Rows from block 3 of the text encoder of a small contrastive image-text model, named by matrix and row number. Rows with one number belong to one neuron. Each number is 128 + 32 x the weight over its row's rms, rounded and kept within 0 to 255. All counts start at 0.
Before each neuron's rows are labels from the 100 texts, of 14976, where the neuron reaches its highest value: "fires on" is the input token at the peak. Only what is clearly more common there than usual is listed. The data: photos with spoken descriptions (Open Images, Localized Narratives). In brackets: how many of the 100, against the usual share in percent.
# fc1: MLP up (text_encoder.blocks.3.mlp.fc1.weight, 1152x384), inputs 128-255
# fc2: MLP down (text_encoder.blocks.3.mlp.fc2.weight, 384x1152, transposed), outputs 128-255

fires on: "bottom" (7 vs 0.3)
fc1.372 [132 133 103 118 136 112 144 143 127  91 164 125 122 110 137 146 193 218 119 130  86 150 107 142 134 149 135 155 168  96 122 136 107 174 106 104 127 130 139 138  73 169 153 126 189 132 121 198 141 118 154 134 132 129 144  89  82  98 125 130  60  84  97 102 172 135 137 113 173 141 157   8 140 130 124 152 137 151 176 139  60 116 107 144 114 145 118  98 170 126 114  99 103 160 135 105 172 140 101 124 133  93 164 101 163  35 171 177 188 110 116 106 121 167  61 167 148  93  82  67  90 158 144 165  98 110 111 161]
fc2.372 [130 146 109 113 133 133 158 165 117 177 161 146 172 188  78 119 112 104 101 132 115 174 143 157 124 117 178 143 128 110  74  56 151 140 193 156 110 170 124 177 134 146  66 138  93 134 136 177 107 120  99 127 110 155 113 105 128 112 144 149  85 115  59 129 128 166 103 175  79 191 131 108  86 122 121 137 125  58 112 114 143  67 142 122 136 132 150 145  47 101 136 117 169 112 154 120 142 139 126 106 113  87  93  93 119 156  99 105 129 214 155 103 162 104 176 120 115 141 156 114 160  84 111 125 155 115  44 134]

fires on: "pink" (7 vs 0); "see" (7 vs 3.4)
fc1.473 [168 166 172 119 120 135 107  82 129 105 134 174 209  53 155 158 184 136  62 107 201 122 115 114 135 111 125 115  72 111 103 122 149 137 116  79 123 137 110 154 125 141 131 236 165 197 141 129  79 143 168 113 161 208 135  99 127 147 102  86  93 127 141  80 160 160  78 103 133  80 106 154 167 113 174 136  87 157 104 104 133 149 105 131 122 134 111  91 154 165  84 119 147 186 121  80  66  90 107 135 176 102 148 178 112 160 141 123 157 142 127 101 182 133 126 128  54 151  93 157 145 215 180 109 114 118 143 142]
fc2.473 [ 83 133 113 142 135 133 186 116 101  41 128 165 163  99  88 139 120 106  28 219 138  86 152 131 141 138 121 112 115 172  85 143 136  85  77 146  82  88 182 121 172  89 129 156 110 147 159 106  91 124 169 129 117 148  75  87 134 114 150 142 157 131 140  97  89 177  98 111 189 141 108 109 118 150 137 124  67  89 103  53  43 109 110 101 115 160  77 122 112 158 147 125 138  76 151 183  85  90 104 189 109 179  64 104  94  82 100 126 167 144 120 144 137 123 126 147 128 120 150 177 130 103 169 136 157 162 133 136]

fires on: "sky" (22 vs 0.5); "clouds" (8 vs 0.1)
fc1.756 [121 133  55 108 112 163 173 125 133 119 154 150  88 146 150 147 118 176 165 168 141  64  85 156 134 133 140  87 121 106  99 157 173 189 161 124 104 120 134 135 115 101 120  96 101 100 137 131  84 123 217 106 156 105  90 137  85  75 108 120 176  57  91 183  94 128 132 110 124 125  69  71 139 108 157 141 117 112 118 124 144 128 172 158  92 125 169 124  91  67 115  78 130 117 114 171  50 127 165  89 139 104 128 142 128  91 100 168  99 170 137 144  92 145 131 185 113 129 123 209 147 125 124 115 135  97 120  95]
fc2.756 [102 180  63 126 144  70 127 165 132 155 143 135  72  97  93 108  95 146 159 174 123 118 160 114 120 189 136  81 157 127 191  96 145 160 138 123 122 193 168 179 165 113  57 166 139 143 150 101  90 137 129 144 116 137 104  86 118 110 177 165 133  92 134  91 147 166 111 108 148 170  72 144 157 100 139 140 119 118 137  89 125 129 153 125  90 129 187 160  82 149 135 107 150 131 156  74  78  91 162  89 108 148 159 118  96 122 102 159 150  69 184 130 163 114  76 118  83 111 159 125  96 109 153 189 119 134 145 146]

fires on: "bottom" (14 vs 0.3)
fc1.568 [ 57 131 153 160  99 141 151 152 140 137 113 106 170 105 203 190 145 176 135 102 132 119  97 105 115  94  90 146 151 116 123 148 111 133 137 108 114  95 182 176 172 120  86  86 128 123 114 128 193 166 156  84 109  80  98 120 116 105 120 121 109 129 165 114 164 113 118  92 158 122 159 136 145 101 141 179 140 164 114 148 152 198 164 182 110  74 182 136 134 107 107 155  57 100 171 188 124  92 136 134  82 141 143 152 176 136 134 167 164 151 155 119 183 102  90 135 143 115 150 111 130 114 173 102  95 145 145  75]
fc2.568 [152 187 116 148 120 123 142 137 154 182 168 181 118 133 140 140  99 145 134 178 157 117 125 124 151  73 179  46 134 124 132 141  78 139 127 111 180 106 146 130 110 106 166 129  85 131  86 202 129 213 136  65 108 146 103 162 143 130 121 119 112 114 143 146 142 149 149 150 197 124 149 141 120 141  93 160 114 140 132 120 124 109 131  92  87 203 137 114 116 155 107 148  73 154 127 218 117  90 137  83 114  92 125 118  90 115 134 214 115  90 105  78  83 120  83  89 121 134 110 121 102  95 101 125 173  70 133  76]

fires on: "on" (13 vs 2.5); "and" (11 vs 4); "there" (10 vs 3.6)
fc1.663 [150 224 156 130 156 127 134 131 117 106 199 114 115  94 134 210 120 166 152 115 104 145 143 172  54 105 100 125 167 150 123 156 141 127 101 129 108 167  75 135 171  80  53 144 140 126 172 153 129 133 150 157 141  74 149 129 123 108 128  97 107 198  38 124 149 142 142 160  75 121 161  78 163 113 139 194  94  95  85 114 127 107  84 144 145  75 166 142 123 134 136 107 162 153 107 164  78 138 127  44 145  93 186 163 138  94 187 117 104 124 140 201  68 123 128 103 175  97 153 174  89 159  85  99 136 112 111 118]
fc2.663 [133 173 106 138 119 117 115 164 100  71 180 141 137 156  78 167 132 164 147 159 117 186 179 162  58 106  97 151 129 126 137 135  89 153 175 153 152  99  98 138 117 105 114 152 129 124 161  86 134 131 172 144 168 119 106 135  77 165 109 153 115 160 119 134 131 165 107 118  85 122 110 117 132 149 203 145 113  49 142 112 108  90  84 150  93 115 164 162 150 132 234 107 121 125 108 120 105 117 159  67 132  57 136 100  64 133 125 166 164  92 140 123 132  64 200  95 114  97 130 168 114 172 134 140 151 127 152 186]

fires on: "on" (8 vs 2.5); "see" (7 vs 3.4)
fc1.169 [157  65 113 115 135 133 177 138 124 166 137 112 188  96 114 123 135 165 134 119 122 129  83 165 136 114 106  98 163 102 154 105 133 108  48 163 131  78 186 151 174  85  88 103 192 144  86  91 155 168 105 142  93 160 116 164 162 141 119 202  82 136 161 126 120 162 146 128 126 113 137 138 112 126  92 146 110 137  89 171 130 134 172  87 106 152 123 124 176  94 144 163 115 130  99 149 132 174  96  80 123 139 132 143  86  93 165 120 102  42 106 169 141  94 103 106 112 125 142 152  74 110 195 134 124 143 146 142]
fc2.169 [112 148 107 178  95 128 167 101 127 106 161 135 170 133 126 132 141 171 133  84 128 185 180 178 187 168 146  95 126 142 138 110  67 172 160  97  97 154 161 167 145 107 143  80 155 138  87 127 147 192 171 149  99  92 142 136 109 153  90 156 119 194 100 108 129 198 188 150 167 175 117 148  93 202 122 112 213 150 153 122 127 156 125 108 128 102 154 126 108 125 134  77 131 169 192  94 191 134 117 133 133 123  95 136 131 154 125 120 109  83 126 158 139 156 141 108  87  96  78 157 138 157 160 117 104 148 148 115]

fires on: "road" (26 vs 0.2); "buildings" (21 vs 0.3); "houses" (18 vs 0)
fc1.7 [ 85 109 112 128 123  64 119 158 141 128 126  82  90 131 138 131 123 158 122 123 161 125 165  96 103 124 131 138 135 125 102 133 187 152 126 165 165 163 110 215 142 156 113 196  76  90 184 164 163 206 171 178 140  88 162 121 134 142 117 165 112 143 110 122 182 146 125 179 104  93 119 129 175  62 118 139 125 137 104 153 195 191 155 176 120 130  70 130 133 142 112 133 156 129 129 186  98 113 125  90 124  92 125  65 158 118 181 154 106  93 127 156 114 121  59 131 142 114 203 137 107 147 124 143 110 131 159 148]
fc2.7 [181  89 162  97 112 122 119 222 169 101 134 113 134 129 125 130 182 141 177 145 110 127 127 179 120 158  70 134 140 152 131 139  79 129 117 160 149  71  98 172 181  76 108 138 144  97 145 158  94 107 140  83 118 126 121 137 146  88 170 138 161 134  82 101  66 115  89 171 157 192 107 112  95 168 120 162 172 133 118 110 148 141  89 155 162  87 125  71 154 137 155 156 173 149 123 112  86 117 143 189 101 136 160 132  95 164 111 132 140 124 166 139 206  88  99  53 136  66 125  85 115 104 131 134 163  71 122  90]

fires on: "see" (8 vs 3.4)
fc1.2 [123  80 102 107  74 132 141 141  86 125 124 168 173  99 179 104 150 157 156 136 161 130 117 103  73 126 124 121 178 132 114 102 149  71 143 146 228 121  73 150 168 138 130 196 102 150 108 107  84 126 121  22 139 105 142 137  99 100 143 159  64 144 124 115 156 129 127 128 167  84  89 153 203 163 116 137 158 155 166 116 174 138  80 137 107 140 154 163 160 100 136 167  93 156 172  71  88 110  90  63  96 158 145 130 108 123 102 122 121 187  87 144 149 137 129  83 173  77 170 110 110 151 132  74 110 103 104 156]
fc2.2 [124 149 139 113 137 103 190  97 118 108  91 130 113  61 118 185 100 119 129 170 143 125 125 116  93 128 138 147 136  83 121 129 140 117  80 157  81 107  97 143 147 110 143 146 124 165 115  81  67 113 107 148 152 103  60  98 194  94 129 123 140 120  85 143  45 124  98 138 131 157 117  98 144 130 161 134 127 149  95  60 118 130  55  74 127 146 179  71 154 151 176 117 109 133  91  84 135 120 135 178 160 171 124 147 101 134 119 151 122 137  81 128 107 116 132 115 136 111 193  90 166 112 112 130 128  72 119 111]

fires on: "on" (7 vs 2.5)
fc1.582 [125  71 133 101  93 149 129 102 128 179 131 122 130  88 126 141  85 162 191 163 155 147 112 139 142  61  52  88 121 116 125 106  98 165  90 185 155 123 103 201 138 131 142 108  88 197 147  95 139 119 129 129  99 120 161  59 110 106 135 116 122 164 151 162 151 135 112 166 114 113 168 151 194 154 186 128  78  98 107 123  78 149 173 107  88 146  99 136 153 137 137 155 177 127  90 118 143 126 103 113 100  98 132  83 150 128 102 125 168 103 141 100  94 131 101  94 139 160 135 109 135 156  70 121 104 134 176 128]
fc2.582 [141 112  83 119 126 132 176 141 161  80 149 161 182 155 119 142 126 156 137 171 101  93 165  97 150 174 104 111 113  98  78  80 105 131 106 123 101 101 112 161 175 128 105 169 140 163 119 149 166 129 153 124 148  63 107  95 108 118  93  79 129 172 199 137 174 182 116  84 140 113 123 106 154  99 138 104 138 118 136 101 132 144 112  67 115 140 107 159 114 113 141  97 101  95 123 176 188 104 143 126 113 114 126 139 120 157 115 126 110 157 110 112  79 132 171  86 106 109 105 161 125 178 166  52  95 153 172 164]

fires on: "sky" (82 vs 0.5); "clouds" (18 vs 0.1)
fc1.13 [ 80 123  89 149 114  79 136 143 116  73 103 124 168 139  85 131 121 101 109  56 150  94 198 141  83  62 105  77 163 145 101 178  80  85  27  39 157 135 147 171 133 135 117 170 176 131  66 105  83  92 168 153 103 113 135 119 145  84  57  87 118  63 184 175 144 112 103 131 130 160 112 135  94 145 142  94  80 192  93  95 187 113 117 172 166 153 135 111 154 141 134 118 129 106 125 105 106 154 129 124 130 142 152 138 156 125 124 137  58 205 146 137 113 128 113 161  97 138 143 167  67 149 138  77 121  67 155  92]
fc2.13 [104 155 145 117  84  87 123 128 152 119 143 169 115 100 122 201 109  81  74 138 124 161  53  97 133 137 103 164 210 136  81 134 157 108 169 140  93 122 141 134 151  99 150 159 101 116  89 116 153 162 153 165 127 114 117 124 105 129 169 141 122 125 146 131 183 107 168 150 137 122 127 148 162 140  56 125 106  95 111 135  90 109 173  99  86 168 159 110 139 116  96 178 131 119  81 198 100  71 116  97 169  93 151 107  84 109 103 127 166  75 123 112 107 184 103 138 142  87 131 132 131  81 158 152  93 146 157 115]

fires on: "bottom" (19 vs 0.3)
fc1.384 [ 96 161  99 182 193  86 153 133 207 135 166 164 169 139 155 167 127 145 110 131 146 173 193 153 179  70 134 137 120 170 104 119 122 115  69  66 188 135 145  89 134 160 129 145  69  96 155 178 113 143 121 158 140 164 167 124 145 101 109 101 175 182 102 119 169 154 200 103  53 105 171 120 120  58 117  97 173 154 116 192 119  99 106 180  99 117 171 177  93 170 136 141 135 118 113  81 116 193  92 128 116 120 124 138 182 126 163  76 123 165 109 108  89 146 131 151 104 177 136 151 120 177 154 125 154 162 140 139]
fc2.384 [110  95 112  98 128 114 107 117 181 109 149  63 138 124 192 193  89  91  83 144 112 144  76  99 120 175 155 110 147 157  95 115  92 109  89 146 157  79  78 145 124 135 132 109 213 156 135 120 151 151  62  84 139 118 123 148 111 161 133 147 158 137 135  69 162 138 147 150 130 133 142 120  82 108 124  64 101 126 140 140  91 133 138  71 101 124 122 113 105 123 132 131 112 153 139 140 136 115 147  77 191 152 153 123  97 162 149 102 101 161 120  98 171 134  98 106 159 123  67  82 133 113 196 124 149 152 125  97]

fires on: "pink" (16 vs 0)
fc1.631 [105 117  96 152 148 123  71 109 101 174 116 108 151 153 153 151 139 149 149  94 151 151 122  90 127 121  87 139 157 122 146 126 146 141 104 104 126 190  84 132 138 172  40 121 154 144  92 102  71 164 115 113 110 178 162 107  85 154  84  90 172 148 141 196 165 119  76  67 126  73 141 137  84  81 136 113 134  99 135 142 110  94  84 136  85 151 100  87 122 162 147 154 143 122 152 126  89  92  85  26 168 141 144 106 123  97 128 179 112  97 141  65  75 101 115 156 165 177 112 154 137 136 119  82 158  94 126  84]
fc2.631 [119 129 136 171 103 101  87 156  90 178 107 103 146 154 134 107 118 147 131 151  89  48 134  90 185 128 167 154 131 100 146 114 112 166 179  78  60 151 100 167 128 160 127  86  79 150 138 100 105 151 165 131 109 150  77 138 175 123 126 169 105 125 117 108  98 135 118 114 150  71 138 156 115 104 120 174  90 136 126 143 112 116 127  88 139 158  72 134 149 192 175 112 155 159 139 138  64  94 108 103 116 129 123 124  84 144 160 132  87 113 158 124  65 185 116 167 162 107 129 136 104 148 115  70 127 158 137 140]

fires on: "bottom" (7 vs 0.3)
fc1.757 [ 96 151 108 102 174 148 161  99  85 145 104 199 126 116 143 152 184 150  91 153 181  98 121 114  80  53 121 114 112 144 144  81 191 108  96 138 187  66 130 167 154 177 101 113 129 149 137 122 105 172 106  58 204 134 151  86 147  78 112  92  99 124 138 174 178  96 145 117 114 104 117 154 120  99 124 136 174 177 111 137 111 177 154 152 144 146 113 146 168 100 110 100 195 127 143  74 116 174 153 178 105  91 161 146 163  97 137 102 166 110 116 108 152  93 139 153 118  81  84 156 170 141 126 120  95  96  94 169]
fc2.757 [ 89 114 179 167 170  75 152 126 166 122 149 165 121  98 171 127 162 144 142  89 205 157  73 158 177 168 135 145 131 171  64 123  99 144 141  74 160  98 100 173 152 163  46 148  77 144 163 121 140 137 156 138 110 144  84 167 100 100 122 177 162 149 126  97 138 210 123  90 131 120 203 152  93  93 138 116 143 139 111 150 135 111 154 158 121 176  69 135  89 138 123 136 146 131 100  76 115 115 177 135 111 177 128  98  99 190  95  79 168 157 108 157 143  67 110 130 153 126  65  92 138 145 115 110 111 169 166 155]

fires on: "bottom" (11 vs 0.3); "image" (8 vs 2.4); "picture" (7 vs 1)
fc1.584 [116 115 192  98 157 144 192 148 142  80 140 112 104 162 195 149 181 146 180 125 107 135  90 123 172 152 170 130 135 105  93 157  79 133  68 111 130 133 128 177 148 206 124  67 120 127 165 187  71  92 112 176  76 106 141 128 109  95 134 144  88 169 115  63  79 162 184 175  74 131 140 122 136 139 205 113 128 108 103 124 117 114 147 135  63 125 152 113 108 131 164  89 123 129  77  96 165 185 148  46 114  99 130 166  83 104  81 127 104 162 145  73 128 132 161 176  84 112 171 112 162 106 140 160 120  84 178 158]
fc2.584 [146 117 160  62 127 122 147  76 107 146  98 100 145 153 175 145 118 114 154 140 129 151 103 126 132 109 127 152 156 153 101 144 103 119 138 119 162 127 108 153 119 204  69 103 156 186 179 125  95 130 156 133 134 144 130 133  78  99 108 130  53 170 154 196 129 118 144 151 125 138 161 199  96 145 138 100 109 118 144 114 136  50 129 180  66  80 125 117 164 162 151 137 132 124 166 119  94 102 107 104 107  99  78  99 115 128  92  65 132 166 111 123 144  87 150 133  78 169 132 103 144 104 142 163 146 141  98 122]

fires on: "on" (12 vs 2.5); "bottom" (8 vs 0.3)
fc1.283 [ 56 121 167 127 113  88 150 148 132  73 110 125 121 123 117 189 122 104 199 175 108  94 120 161 173  57 134 109 137 119 161 164  97 160  60 131 170 148 178 111 128 136  96 133  77 129 122 172 170 161 165 150 101  90 137 144 106 157 135 156 143 196 105 146 126 152 163  73  97  79 124 105 133 192 129  89  87 194 118 153 101 147 147 201 129 163 154 162 138 105 179 155 115 113 103  48 206 140 193  86  85 105 125 149 122 187 137  83 144 128  82 119 171 144 164 152 137 121  82 121 174 107 139 107 146 106 163 184]
fc2.283 [166 137 145 124 163 136 136 179 138  88 180  95 138 173 110 109 113 122 133 143 122 105 140 107  97 120 142 117 158 104 129 164  92 154 100 239 146  93 140  99 141 213  84 136 147 151 172 120 147 146 146  67 153 118 106 174 142 145  62 138 144 165 134 127 143 153 183 129 139 113 170 148 137 135 105 142 146 109  88 134  23 155 156 147  69 141 108 101 101 102 118 170 158  58 147 140  65  83 168  95 137 111 135 152  99 112 139 150 110 116 129 115 101 119 173 130 134 148  71 139  93  81 147 132 134 142 127 103]

fires on: "bottom" (7 vs 0.3); "<end>" (7 vs 1.7)
fc1.40 [ 81 155 111 124 120 111 211 116 129 163 179 174 182 127 153 137  97  93 155 159 133 130  71 133 173 101 132 129 132 171 145 134 142 169  61 127 120 106 147  96 112 131 147 146 143  74 102  98 139 148 194 139 105  94 114 108 130 147 120 109 196 131 172 151 114 100 166 127 177 176 183 111 117  98 135 122 106  89 117 143  97 150 122 144  65 120 146 131 149  68 118 133 181 120 139 175 168 124 123 153 107 124 187 131  99 160 106  61 125 148 148 104 147  85  70 205 183 176 110 127 112 113 192 133 124  78 141 120]
fc2.40 [120 108 136  54 194 115 122  89  77 106 101 116 117 144 141 154  99 125  80 115 138 124  67 119  89 178 146 150 141  70 126 134 136 118 111 140 154 118 122 140 116  85 154 154 109 144 107 150 106 147 162 116 150 164 108  77 154 167 152 117 139 183 163  89  81 152 145 130 183 130 123 158 137 111 147  41  67 147 163 132 115 158 112 196 107 171 148 148 100 101 141 169 121  78 155 134 183 116  98 218 157 130 117 142  98 103 191 164 150 120 129  95 121  73  82 146 124 111 117 144 102 133 100 222 190 134 148 121]

fires on: "in" (16 vs 4.9); "color" (9 vs 0.5); "this" (9 vs 2.6); "there" (8 vs 3.6)
fc1.388 [147 110 137  97 167  89 111 119 121  97 143 110 177 118 204 120 143  64 119 105 138  75  87 109 115 139 141 100 127  82 102 127 113 201  49  73 151 171 156 126 141 159 128 151  89 152  70 114 141 145 136  86  95 142 121 107 112 118  89 120 177  78 137 179 184 141  35 104 118 135  95 135  86 100 131  75 116 184 116 102 113 120 151 120 150 104 155 133 142 115 133 121 169 108  51 106 110  81  72  73  81 136 109 147 113  90 143 126 126  64 171 132 189  65 133 143 128 148 115  48 186 159 129 121 112  99 123 144]
fc2.388 [ 96  69 142 160 154  76 162 127  61 146 175 179 122 203 154 155 153 133  79 133  89  41 147 128 156  74 125 204 122 188 147 151 120 130 148 105  70 161 132 105 136 143  71  92  82 195 143 112 145 105 154 134 134 107 115 102 142 167  94 137 100 103 134 137 126 155  83 139 161 107 117 135 136 100 103 162  96 173 146 153  82 102  61 109  97 139 141  89 140 148 152 164 166  93 123 143 116 161 104 122 116 104 190 143  85 138 170 120  87 168 122 123 108 140 151 115 150 152 127  77 114 130 147 106 148 116 110  62]

fires on: "pink" (31 vs 0); "the" (21 vs 7.1)
fc1.134 [121 116 118 125 110 103 100 113 110 145 155 109 178 160 135 147  84 158 173  90 120  95 151 109  70 139  87 125 140 141  96  94 126 167 106 128 117 142 133 135 151 146  97 147  89 209 160 105 116 142 130 119  45 187 207 132  92 131 114  78 110 149 153 116 179 131 143  95  87  98 126  90  73  70 131 134  89 110  88 131 157 140 130 153 131 144  82 118 144 183 179 168 139 114 151 108 128 111  86  68 193 150 131 141 137  94 109 160 133 140 155 115  49 131 116 191 132 127 120 155 114 169 134  93 138  51 129  86]
fc2.134 [105  93  97 103 133 153  98 121 131 183  82 114 116 129 138  92 133 105 103 162  94  95 164  85 145 155 151 126 121 125 143 125 148 139 135 132  52 106 148 175 149 117 121 130 120 171  99  57  81 171  93 103 150 125  96 126 154 126 130 192 152 129 136 120 145 121  88 122 167  91  92 113 104  90  42 162  86 143 111  88 116  81 142  75 102 139 125 178 167 187 186 104 173 174 148 169  89  73 123  71 107 135 142 151  99  89 170 168 151  56 170 147 102 182  44 168 159 123 142 129  99 146 134 108 134 118 154 180]

fires on: "sky" (73 vs 0.5); "grass" (10 vs 0.3)
fc1.643 [121 151  67 154 102 115 138 160 180  92 118 118 169 133 142 132 148 177 134 108 121  94 139  58  82 130 127 148 101 157  86 134 110  93 148 137 171 109 147 150 117  97 155 119 108 158  78 141 155 100 131  91 118 155 160 116 111 131  86  96  92  84 169 160 121 126  85 175 142 143 158 165 212 144  47 169 128 146 109 109 130 130 146  96 150 138 136 128 127  61  90 142 122 160 219 109 132 197 145  43  82 108 181 117 107  62  96 153 117 130  89 124 152 155 129 151 143 162 108 154 113 155 130 176 168  73 106  94]
fc2.643 [128 120  93  90  72  93 101 134 158 157 134 134 200 133 116 133 129  97 137 143 125 124  45 134  89 106 102 169 167 143  78 184 126 122 173  91 129 105 133 121 159 128  90 124 117 130 107 145 185 210  79 111 154  94 141 149 106 146  98  73 114 108 136 167 216 109 142 163 124 129 188 125 144 140  71 147 166 127 166  53 113 161 159 164 112 158 109  88 199  71 122 146 123 113 119 143 177  80 151 119 124  99 129 150 141 103  47 125 135  89 132 139 136 141 189 183 163 164 146 131 157  77 145 107 125  91 111 164]

fires on: "," (10 vs 3.8)
fc1.324 [137 137  74 153  83 104 148 133 123 157 139 128 128 144  93 142 183 138  92 166  99 159 104 117 122 118 121  73  89 161 186 157 138 116 111 163  66  90 127 114 125 143 135 134  60  84  88  75 121 141 155  97 139 118  80 125 164 106 100 107 132 138  95 123 160 144 130 160  45 120 103  65 147 114 129 120 107 133 162 162 162 102 151 144 170 124 155 148  96  62 100 129 132 138 132 126 108 121 128 185 186  58 113 157 103 156 108 172 151 100 146 151  86 121 187 156 146  57 159 118 123 171 106 177 114 144  93 133]
fc2.324 [171 125  78 172  69 141 131  92 135 135 119  88 123 211 138 120 104  92 105  65 131 163 116 145  85 149  94 144 159 156 112 122 147 140 141 126 163  78 136 122 151 150 127 129 142 101 116 169 143 122  78  91  94  94 109 133  61 141 112 119 135  77 129 109  90 101 124 151 160  95 135 140 128 124 124  87 171 123 134 160 192 119 110  73  68 151  97 147 128 145 168 131  87 190 167 113 111 149 178  93 152 100 101  78 179 147  83 148  80 147 111 171 161 146 167 120 126  93 135 149 148 172  90 127 107  96 128 150]

fires on: "," (13 vs 3.8); "we" (7 vs 2.4)
fc1.156 [ 77  83 139 131 154 121  96 205 130 104 126 135  83 107 131  70 156 182 128 141 133 130 108 173 105 160 133 142 177 143 126 171 107 172  80 147 147 114 108 131  58 127 166 117 134 107 142 128 163 122 110 121 133 155 124 129 158  89 165 132 124 161  98 111 143 124 131  99 110 148 142 103 149 113  50 136 127 192  95 134 117 151 180 131  92 139 142 152 114 135 102 120 162 126 140 145 153 100 167 130  86 113 138 112 124 132 102  61 145 134 114 114 187 128 123 115 140 108  88 138 107 156 109 150 111  65 128  25]
fc2.156 [136  90 180 119 142 152 101 122  89 124 193 170 173 125 205 136 132 135 164  85 190 129  82 168 108 136  94 135 144 157  93 130 160 155  76  95 125 111 102  98 134  92 141 151 152 120  93 130 160 163 139 154 173 123 125 132 105 128 101 115 169  84 105 108 155  90 107 170 100 160 150  75 129 114  83 115 114 123 146  50 135 132 150  55 123 136 195  58  93 105 152 100 184 163 107 165  69 104 112 170 148  84 143  93 102 118  96  67 103  89 131 124 174 154 107 113 166 121 156  46 134 152 122 120 172 135 192 147]

fires on: "on" (10 vs 2.5)
fc1.396 [126  99 173 200 128 132 137 139 112 162 170 121 101  92  87  87 121 130 118  98 113 150 115 111 131  67 104 124 124 126 160 170 109 116 138 169 101  79 183 134 130 140 169 141 168 126 140  85 166 103 155 119  99 132 120 222  98  83 165 134 105  83 139 130 121 150 149  94 109 138 202 125 128 110 132 146 178 161  79 143 143 129 219  79  84 132 163 124 219 122 173 203 116 136 150  87 114 133  98 121 137 126 129 167 112 167  96  91 160  93 160 123  61 106  90 145  71 157 165 160 100 125 117 138 149 183 130 130]
fc2.396 [118 113 110 145 122 150 158 136 152 111 122  48 124 132 132  91 118 107 150 115 124 133 195 165 171 131  73 137 135 133  94 151 118 174 143 118 157 144 131 168 155 108 174  66 193 120 100 101 165 120 100 117 158 100 137 114 135 140 104 127 113 127 105 125  65 240 181 157  91 112 166 148 151 148 100 112 178 130 168 174 144 105 164 147 128 151 117 173 149 130 151  95  73 160 121  69 137 157  89 146 139  29  82  77 136 136  85 122 133 106 189 202 123 138 186  92 112 142  83 130 143 153 130 151 115 137 192 143]

fires on: "road" (59 vs 0.2)
fc1.752 [132 101 147 121 124 142 102 115 144 134 138  85 132 173 181 106 121 167 129 168 151  93  94  78  74 142 155 153 150 113 127  66 138 114 124 151  82 119 132 128 135 139 166 172 106 141 125  67 167 150 120  96 144 111 132 156 145 145 106  96 143 135 102 141 121 107 119 106 101  99 109 134 102 178  82 110 157 145  91  83 191 104 140 136  98  98 133 126  81 110 150 123  91 117 106  45 121 102 152 161  98  88 127 168 177 124  92 106 192 149 133 141 136 110 189 124 181 138 182 139 169 116 141 117 145 131 114 147]
fc2.752 [139 124  94 134 142 128 137 116  63 100 110 184 107 183 111 101 117 118 127 158 122 177 129 159 127 140 111 159 125 102 133  74 127 129 115 141 196  78 167 147 151 135 138 142 152  85 178 149  82 111 102 130 108 116 132  67 101 102 173 129  74 125 115 123  87  72  91 209 144 123 141 109  85 117 153 134 145 104 128 171 140 182  96 133  85 111 104 103 118 118 151 195 123 167 116 137 117 110 152 183  91 143 134 135  88 159 111 127 210 102 130 163 176  87 184 158 156 129 143 182 192 120 168 144 100 128  98 128]

fires on: "pink" (8 vs 0)
fc1.44 [122 107  59 149 154 161  60 107  85 137 103 142 137 161 129 177 151 140 129 104 151 164 113  63 148 113 124 171 155 127 109 144 159 146 118  96 166 150 128 105 158 180 108 146 168 154  95 130  47 147  76  99 146 212 141  74  95 119 125 135 167 128 121 173 173  72 109 114 138  78 166 138  75 107 124 112 115  80 136  82 105 136  73 130 107 117  84 147 166 136 144 138  91  89 162 125 130 102 131  45 158 110 121  94 137 118  94 161  88  91 168  89  95 117  58 189 156 126 106 174 154 100 148  67 121  97 207  97]
fc2.44 [136 136 145 194 116 135  87 149 101 166  96  94 147 140 139 124 104 154 154 142 125  63 109 103 202 156 158 179 127 126 138  87 103 137 154  90  71 163 123 183 150 184 152  91 119 169 102 105  71 175 160 123 131 155 125 182 155 135 132 154 136 110 141 103 114 134 131 147 119  68 120 157 135 110 117 177  85 146 115 145 145 107 154  92 132 148 102 116  95 173 145 108 139 133  97  84  81 108 121  82 137 159 150 107  98 146 130 102  55 134 163 108  92 184  85 159 198  95 146 133 125 139 112 110 122 130  94 130]

fires on: "in" (14 vs 4.9)
fc1.81 [142 107 146 107  97 136 149 120 151  97 178 128 136 115  76 151 139 165 158  88 141  97  80 133 124 128 130 138  96 126 110  84 119 148 124  51  87 140 121 179 154  85 179 133 100 103 126 164 114  93  95 116 146 134 146 143 182  90 111 174 139 112 119 158  81 125 105  83 193 149 175 148 121 131 126 102 118 131  96 123 130  98 117 127  54 116  93 144  83  62 198 146  95 123 117  77  99 135 144 101 180 169  76  94 156 113 103 123 157 119 129 156 120 132  66 112 158 147 161 113 177 145 179 113 136 135  99 125]
fc2.81 [119  88 166  97  91  79  83 138 107 103 110 135 129 143 191 107 150 144 102 147 149 102 127 172 167 151  93 152 127 106 183  50 109 154 145 136 156 145 111 148 131 141 152 118 206 142 141 104 199 145  85  96 171 128  95 158  64 144 125 135 156 159 132  84 135 124 151 124  95  37  98 152  92 117 156 155  83 142 189  94  84  78 107 107 121 157 138 129 138 162 184 128 111 106 132 143  89  85 131 189 107 125 141 185  59 202 119 161 121 146 130 122 124 160  95 124 111 164  91 138 127 133 131 123 137 169  96 120]